config.toml
crop_scale_min = 0.5
isotropic = false
widths = [48, 96, 192, 384]
loss = "cross_entropy"
residual_init = "none"
steps = 7300
batch_size = 512
epochs = 38.5
weight_decay = 0.1
Rows from block 10 of a small image classifier, named by matrix and row number. Rows with one number belong to one neuron. Each number is 128 + 32 x the weight over its row's rms, rounded and kept within 0 to 255. All counts start at 0. Numbers have three digits each.
After each neuron's rows are labels from the 100 images, of 14848, where the neuron reaches its highest value: "top examples" is what is common among them; "patch colour" is the nearest of a few named colours to the mean colour under the peak. Only what is clearly more common there than usual is listed. The data: microscope photos of single blood and bone marrow cells.
# fc1: MLP up (model.blocks.10.mlp.fc1.weight, 768x192), inputs 0-95
# fc2: MLP down (model.blocks.10.mlp.fc2.weight, 192x768, transposed), outputs 0-95

fc1.581:098140104168077149111162168193106157113138084130163063149129104157125125096148153083129144085180121123134109096077120159117109150107135170177142120082136139121110092112087079179133131139033149088112089139137151138154145148144114095153120125158108088106089101190065128113096136135141130144
fc2.581:134119160125126095111065153145104099137120168183126130133092101099123105159120146138125173120113075109150108060062129151104151067127116174168105122169128137095128132139152127096116143148174143154080079128181169086145113149167110069161073150186192178198135103084128139098149158090142115112
top examples: cell type: artefact
patch colour: grey

fc1.572:150112129096090165072167106086153120124127095112166148080136157100122086174140084184104154115154138108107137075109157171120172072065162089094171103153129181109092145132174092089093110110189174136102162172090117138120128136060135142116142114132111093132126105080172105152164174138084138084
fc2.572:104113055104144067138142156122160081131134109148118124148084103124176126155110181087125145101132094079093118173132178106128112215110158187079125181189178174188132156077108103156124129087098170139081165104125140134151110112053088156128133122103139159160083196178117084112127128159111127099
top examples: cell type: artefact
patch colour: purple

fc1.557:142152101133115178106076096049156150111147076159087180125152084122102098122154097053131132127152079151148142099120133108089158213167101141135112145107094091096103157143168092169118100128111118100118204168138198151177136171113132132136147132145144173100169103073155105132162106123148092130
fc2.557:223142138134190104107164066080125124161122114106145144132167182114106122091117106112134106118150139113122115137123103084088118069106145073109106159139125197135072110120128089160160126140184106158155128136153089130195132076077172108136165158189145107143144113084122144131114137072144109138
top examples: cell type: artefact
patch colour: purple

fc1.607:160171122147108133062102104162164190181103104174078136131155116107160120154108165124124088155096122196175147076147093133158133168104113042131134111046137153139137139117056117148101112129125082152106104115092109133123108125165115126169172115067101151128065120123099113100181128134154054088
fc2.607:106161123120154146107143116151121149115135149066067155067147153123136146191146174157156118095085128178149149102149152109172147089096110121129109058161159109144171095146140119112061147142140135166090122131156184137173105039101132145152075073098159085163109101114118080111138062181156166122
top examples: cell type: lymphocyte
patch colour: white

fc1.378:119107135128149095160105133115131155126159137101161088126171170166086079163142068075109124209128102141104127130171136148137084076107092152131126091165088176152120069169198162065090136088116159090097127209097112136166119151136180093151091113139119164149136131188114101115199108124143106143
fc2.378:143140102067176161073067117151150125105133123058122145140131022073118125150093094193112134167078076089094131103151150127170148102141118137067139162159147164081081125143158141168108109139071122098154176128126111190115173144087112193130121128136115108082137139128123109150161087108114142134
top examples: cell type: lymphocyte
patch colour: purple

fc1.205:103104157140129128084129112091144086139192087112134093048177135120152116162149133086146154130123123135131139116099124139151133152136159140115153115100164120107113170077120109124150091083151155058148155142135190119121132148126143130139079119099185082132156078180053159165144112156112159143
fc2.205:131111117204170132063054075162144143164143111176168142129126142107164137146147137139061141121119135144134201103120121130091099092046177127065115123131112124137102148134108088090093092186184087054158098206186087152158127134076126171117116129151150156152150124090147143160132129098147118094
top examples: cell type: lymphocyte
patch colour: grey

fc1.344:140234139100106118102137118156143153181145134133093120167159097132127094138073146129108150159089103111170086103129139185134104108078123140126074088104129174110184074098138126203124119097145162137155143174115183106096126164180071130092109134080145156145062121159146132166114073052113132125
fc2.344:101170155078136152102094114148226127103158120131212117136133135153160092127061123134153121143163021100138141107117129102120159131124114131158149143099107143139083066125120179112108123121147097140079129179078150145166152082147155102120132122069105146128143125130246137086155120152116188089
top examples: smear: peripheral blood
patch colour: pink

fc1.272:149105141108142067128142161177137122082138084178113171111154128216083146119175105107135118076133101106135126134105162112085087209154116197101168128106137149149109124082079063151095102115091081162139115084119108161126125094146140123101096081096123140156099141078175128171095106147116157146
fc2.272:132187140170207087138182061177127183161093098140135071075089123147146123099152108120148140145135103151167148120150136184099135130099220134129102141141143129081113138127144148141159110124197109198182180136083149139185147122152113151125117131134151172066100094150094157180069076156103143154
top examples: smear: peripheral blood; cell type: segmented neutrophil
patch colour: white

fc1.114:135132146146082123133106102129107069159109157141152068074175125125158152103133123118174133121115119142084147109198120126144134145163151178111126121129071118088082164128121114128094066120104136162047131101121090166086121168165175177127099198100136140144168082095139079118064095172081174173
fc2.114:140096133162115120119137140076024167116143165155079106119121108126161077155128100144177162149156106148067105134108147191103108111154115109092097109109142132092071163124161134068111100131185094187149133157156165105133167124110157151160122132101121167135130097116113179163106111126173163148
top examples: cell type: artefact
patch colour: white

fc1.578:130096141095138105115170147143143146092135116097115132105156105078141119099163156117117113171143077124102125125074083156109179214156109126109109100131119086120079172089144137091174138112110175154084117070157133152165125163144173097079099171077157141186150146191114133134158102150168104108
fc2.578:208128107122119137140148091126133171086170135093154097157110194154196139098114155116156118135107168143097139157146174126173144126111139075165083165095139114105122102138178106178096105163103213132126110116154127160109147157138142161175134115149105124176131102134191113147086144133127094100
top examples: cell type: segmented neutrophil
patch colour: white

fc1.96:103167153159138109171106091124149086129148145141116117150176140181111086162133055164122088071176121108109136180108207093073115146185111126121109068152122152129170141197145153086121139105097101138098145073164136167095112109102130159083083042144128113122150130136147069100155088121191113138
fc2.96:123124131134109120102177065130124125117100078170104110127141165114139143122139132150153128096181065112229186112123127136119090064103190120178139104127085134174049143139100105111113102195191127121182084159127089149153134091125096158196132129128159148121079145112136136132160144123162118122
top examples: cell type: lymphocyte
patch colour: white

fc1.185:113151126134177165173076062107139101081091138158153113133104167126121142133104133131177120125125129161116135091115141134142128088105138108132119136088147041128171093166092121091152176112183136126058144089177050131136152128154087116118197090072066130115111165132069107138157132107119133115
fc2.185:104123091147160153094154146109184160116134181055122152104092128107115104107127055133135168146182197139089100103125125156131141110131203128144111150093122128110117106160160079124150162130125153139098091131103068155086178156079113206127095136137122150157113144192165190126083092111135112134
top examples: cell type: artefact
patch colour: white

fc1.695:204121116079117147183130203114114107163125107105188141086132208147110112075136122150131136147111166160134141137106113169169095165132174150082154117080124071138118225172159100117074134126066097095132081122087110103143158112191164142137111134093096136130081168126140182075163144141142165144
fc2.695:133143101135188131132071098122063131111148165052120109131159123132081113138088084120190102165114185126057099168113114155120065125128161125134145159137131165172095150086170117134055064125124176127166124181153131103108156093093131125112114141152128185197124089135083169081055099105161134154
top examples: cell type: artefact
patch colour: purple; blue

fc1.330:079155112154115138124094109147088107152167140114109155142129086117144155114143070087174151094130122133090101080159134132119100175198166129178085121156172144153122150117104088188125113165178092201123118117157166097181114085055144146215082138138166104094121178151092107091090112116132076104
fc2.330:143080084172158119137136144120088097169149122210151163150122170092082121108122114084121106143115136190167215184120071126139111152096128143088068133085105154129099093163216106118083126185144113146189165123114108118123188101088123166125140086133140128187088146085146144081100144155171142102
top examples: smear: peripheral blood
patch colour: pink

fc1.81:148139077177142129112114127132111079165105175106127159097097097122080161129179089176122064113137172103122191093105133131117120171125121090138127146126127106181113126132115083141163183138132062118110100119097152108167151057150066142109165133118090115107076093148131153114167116128126102099
fc2.81:121162175138174128098130165119148088146176115051118167125148133149152116164184045122119107132127115152186130167133225111121141112151064142176087172124130140110117105112155119116124130147118143096182149118134177139094110142126132169159079073128153114135065172131095146102116142157085170128
top examples: cell type: lymphocyte
patch colour: white

fc1.73:100153094137127135167120117121112059133100152077126114064203109137095115213082189132105202131148101109149140089143132152148158105194084101107121207099134132099095152097129103102114126109123136158139153160122118128163164107089080097157133147129110114139124150181132105092087118139100150151
fc2.73:138137152101151173120100162115150107128137139131140164133120142144122150122155069153115222093113102085123063124122099121102162077105088152156064118155137174177186071123039125167134181136156168122073143128129162077116108150188097168146162073141141133143100124081140159156160172105138098191
top examples: cell type: artefact
patch colour: white

fc1.231:139102149108102114110128114109129118141173203118086113070140101126124111128094134141086165111146131125124132151122170078092201183146103080135068116075153100139087129080137131142118168115134131141084133170123136085117129124124092129131126158166193095129141076150088165178121097088142160107
fc2.231:152108134152130130128092069110111111093134125169102175135120204059199178167135107117142130083109102163085122121118096123072105109065122081099117115138102180121033159123101122139149106176151113131169062189116103094116203090102173148155122136096177152117166151097155191166166124166169175103
top examples: cell type: lymphocyte
patch colour: white

fc1.302:177131157054085131131127170075170109064144186189142080143049074127125152127099138093142097123151129111171076095152148085145079085134131153121108067085147129109116129098149142070153083154091137133122194161156139132112184190142136158116114120136144054117111129119149160109161152163170133168
fc2.302:134098098104136099095130109106146111113127161126171110128146188112180171136183109135128141163099092110125134162134169094053141071057118090155140099155151162168107102105142073133122093172163085178154102200129106068137141132100119127085126151146142193128115218121114113109119121175129126086
top examples: smear: peripheral blood
patch colour: white

fc1.471:092137135119124062055072136163140133092129069116118158094146160071166087159090172162096144182098160142124166114130150138113102144097049108102073076111064123125109114141092152089128112136126146135087122131151166133112141147180084121077135111087142123141100141119156129210115199148139133143
fc2.471:136087087084079186131150092142126118059155087144117138128134150071133116180089143128120164172130147157130075096132142121121097163114112129129180138114086186126098120122068154183140105153051182139088082139152098145136126140113143098113151102183121161109125129162135122092095135164144111141
top examples: cell type: lymphocyte
patch colour: white

fc1.443:121132085099155120111107093144115091114129161127117065166102173160138145135115107121179180143097092162134098159100134114128164146095087152113148092096113036093183114121150118163085130137127062159135127095130173123142137115134187133153148101131073122120133127100124107161182132131109159134
fc2.443:101076146128139161141114146069127109127117144123122109090085110079128082149152124154099171181144114100126104089142028131163115123194089152187140115149148093161094109109082135145122121120095200106110104123157155139090185144126089072081104162117117184127125149172130118142176128177092173178
top examples: cell type: artefact
patch colour: white

fc1.461:115108065099140140156175124119125135136144053066141063129100162064076134114161142111099075167126144141110146094103129136122121079092110192165130118137103115118172070107122099130158134085143093099174123128128138123096130191171056093182090107100092137093082117146088148148099063163136182125
fc2.461:113169086167127129126129126100149068127159073184161120135178144081201117122149141073084129141110085120093100143120143107083084086073190170072158105117162117098127159118159111140082140158139107103213108149100161102132193083169156151120158175108125123114119141149138082135157123141161152076
top examples: cell type: artefact
patch colour: purple

fc1.555:126162107161170182072028173107071064128162134113107086119146120098141098133159105109124162157137168124082157097143125146108113163087122129120107166091144134132120091110139036159155151124118122103107118175121157159095122121151151223135142141111159137131135139068135114141127135139091101155
fc2.555:130111132188115103089134131131165169127161137129145143103086067139163175134139113075073160122088057108128131168118145119132123139079176144096078140140141162101082153085115124186100159067228161102090111070114082172100125129131125160163168121183149124156172140124117088109109153167109145116
top examples: cell type: lymphocyte
patch colour: grey

fc1.89:155187141097079104144189152117099099126170151111127139122104118123102142068133167107137133152146068083038119091128129134108175106126159158183176133165099168152143183097187180140085112082104096091098108119175142142113072164081197140122145127142112156129117105111098107113087121148138139155
fc2.89:098073129132164125081169095091069122149120199117091062143117111118118101056123174101174134113102083151152147107132125113060121142116134109228122158142089119125076119127107122125141122147166187086176116170160106151123102140148185152103140164163192141104154159122098200113128143153131101100
top examples: cell type: artefact
patch colour: white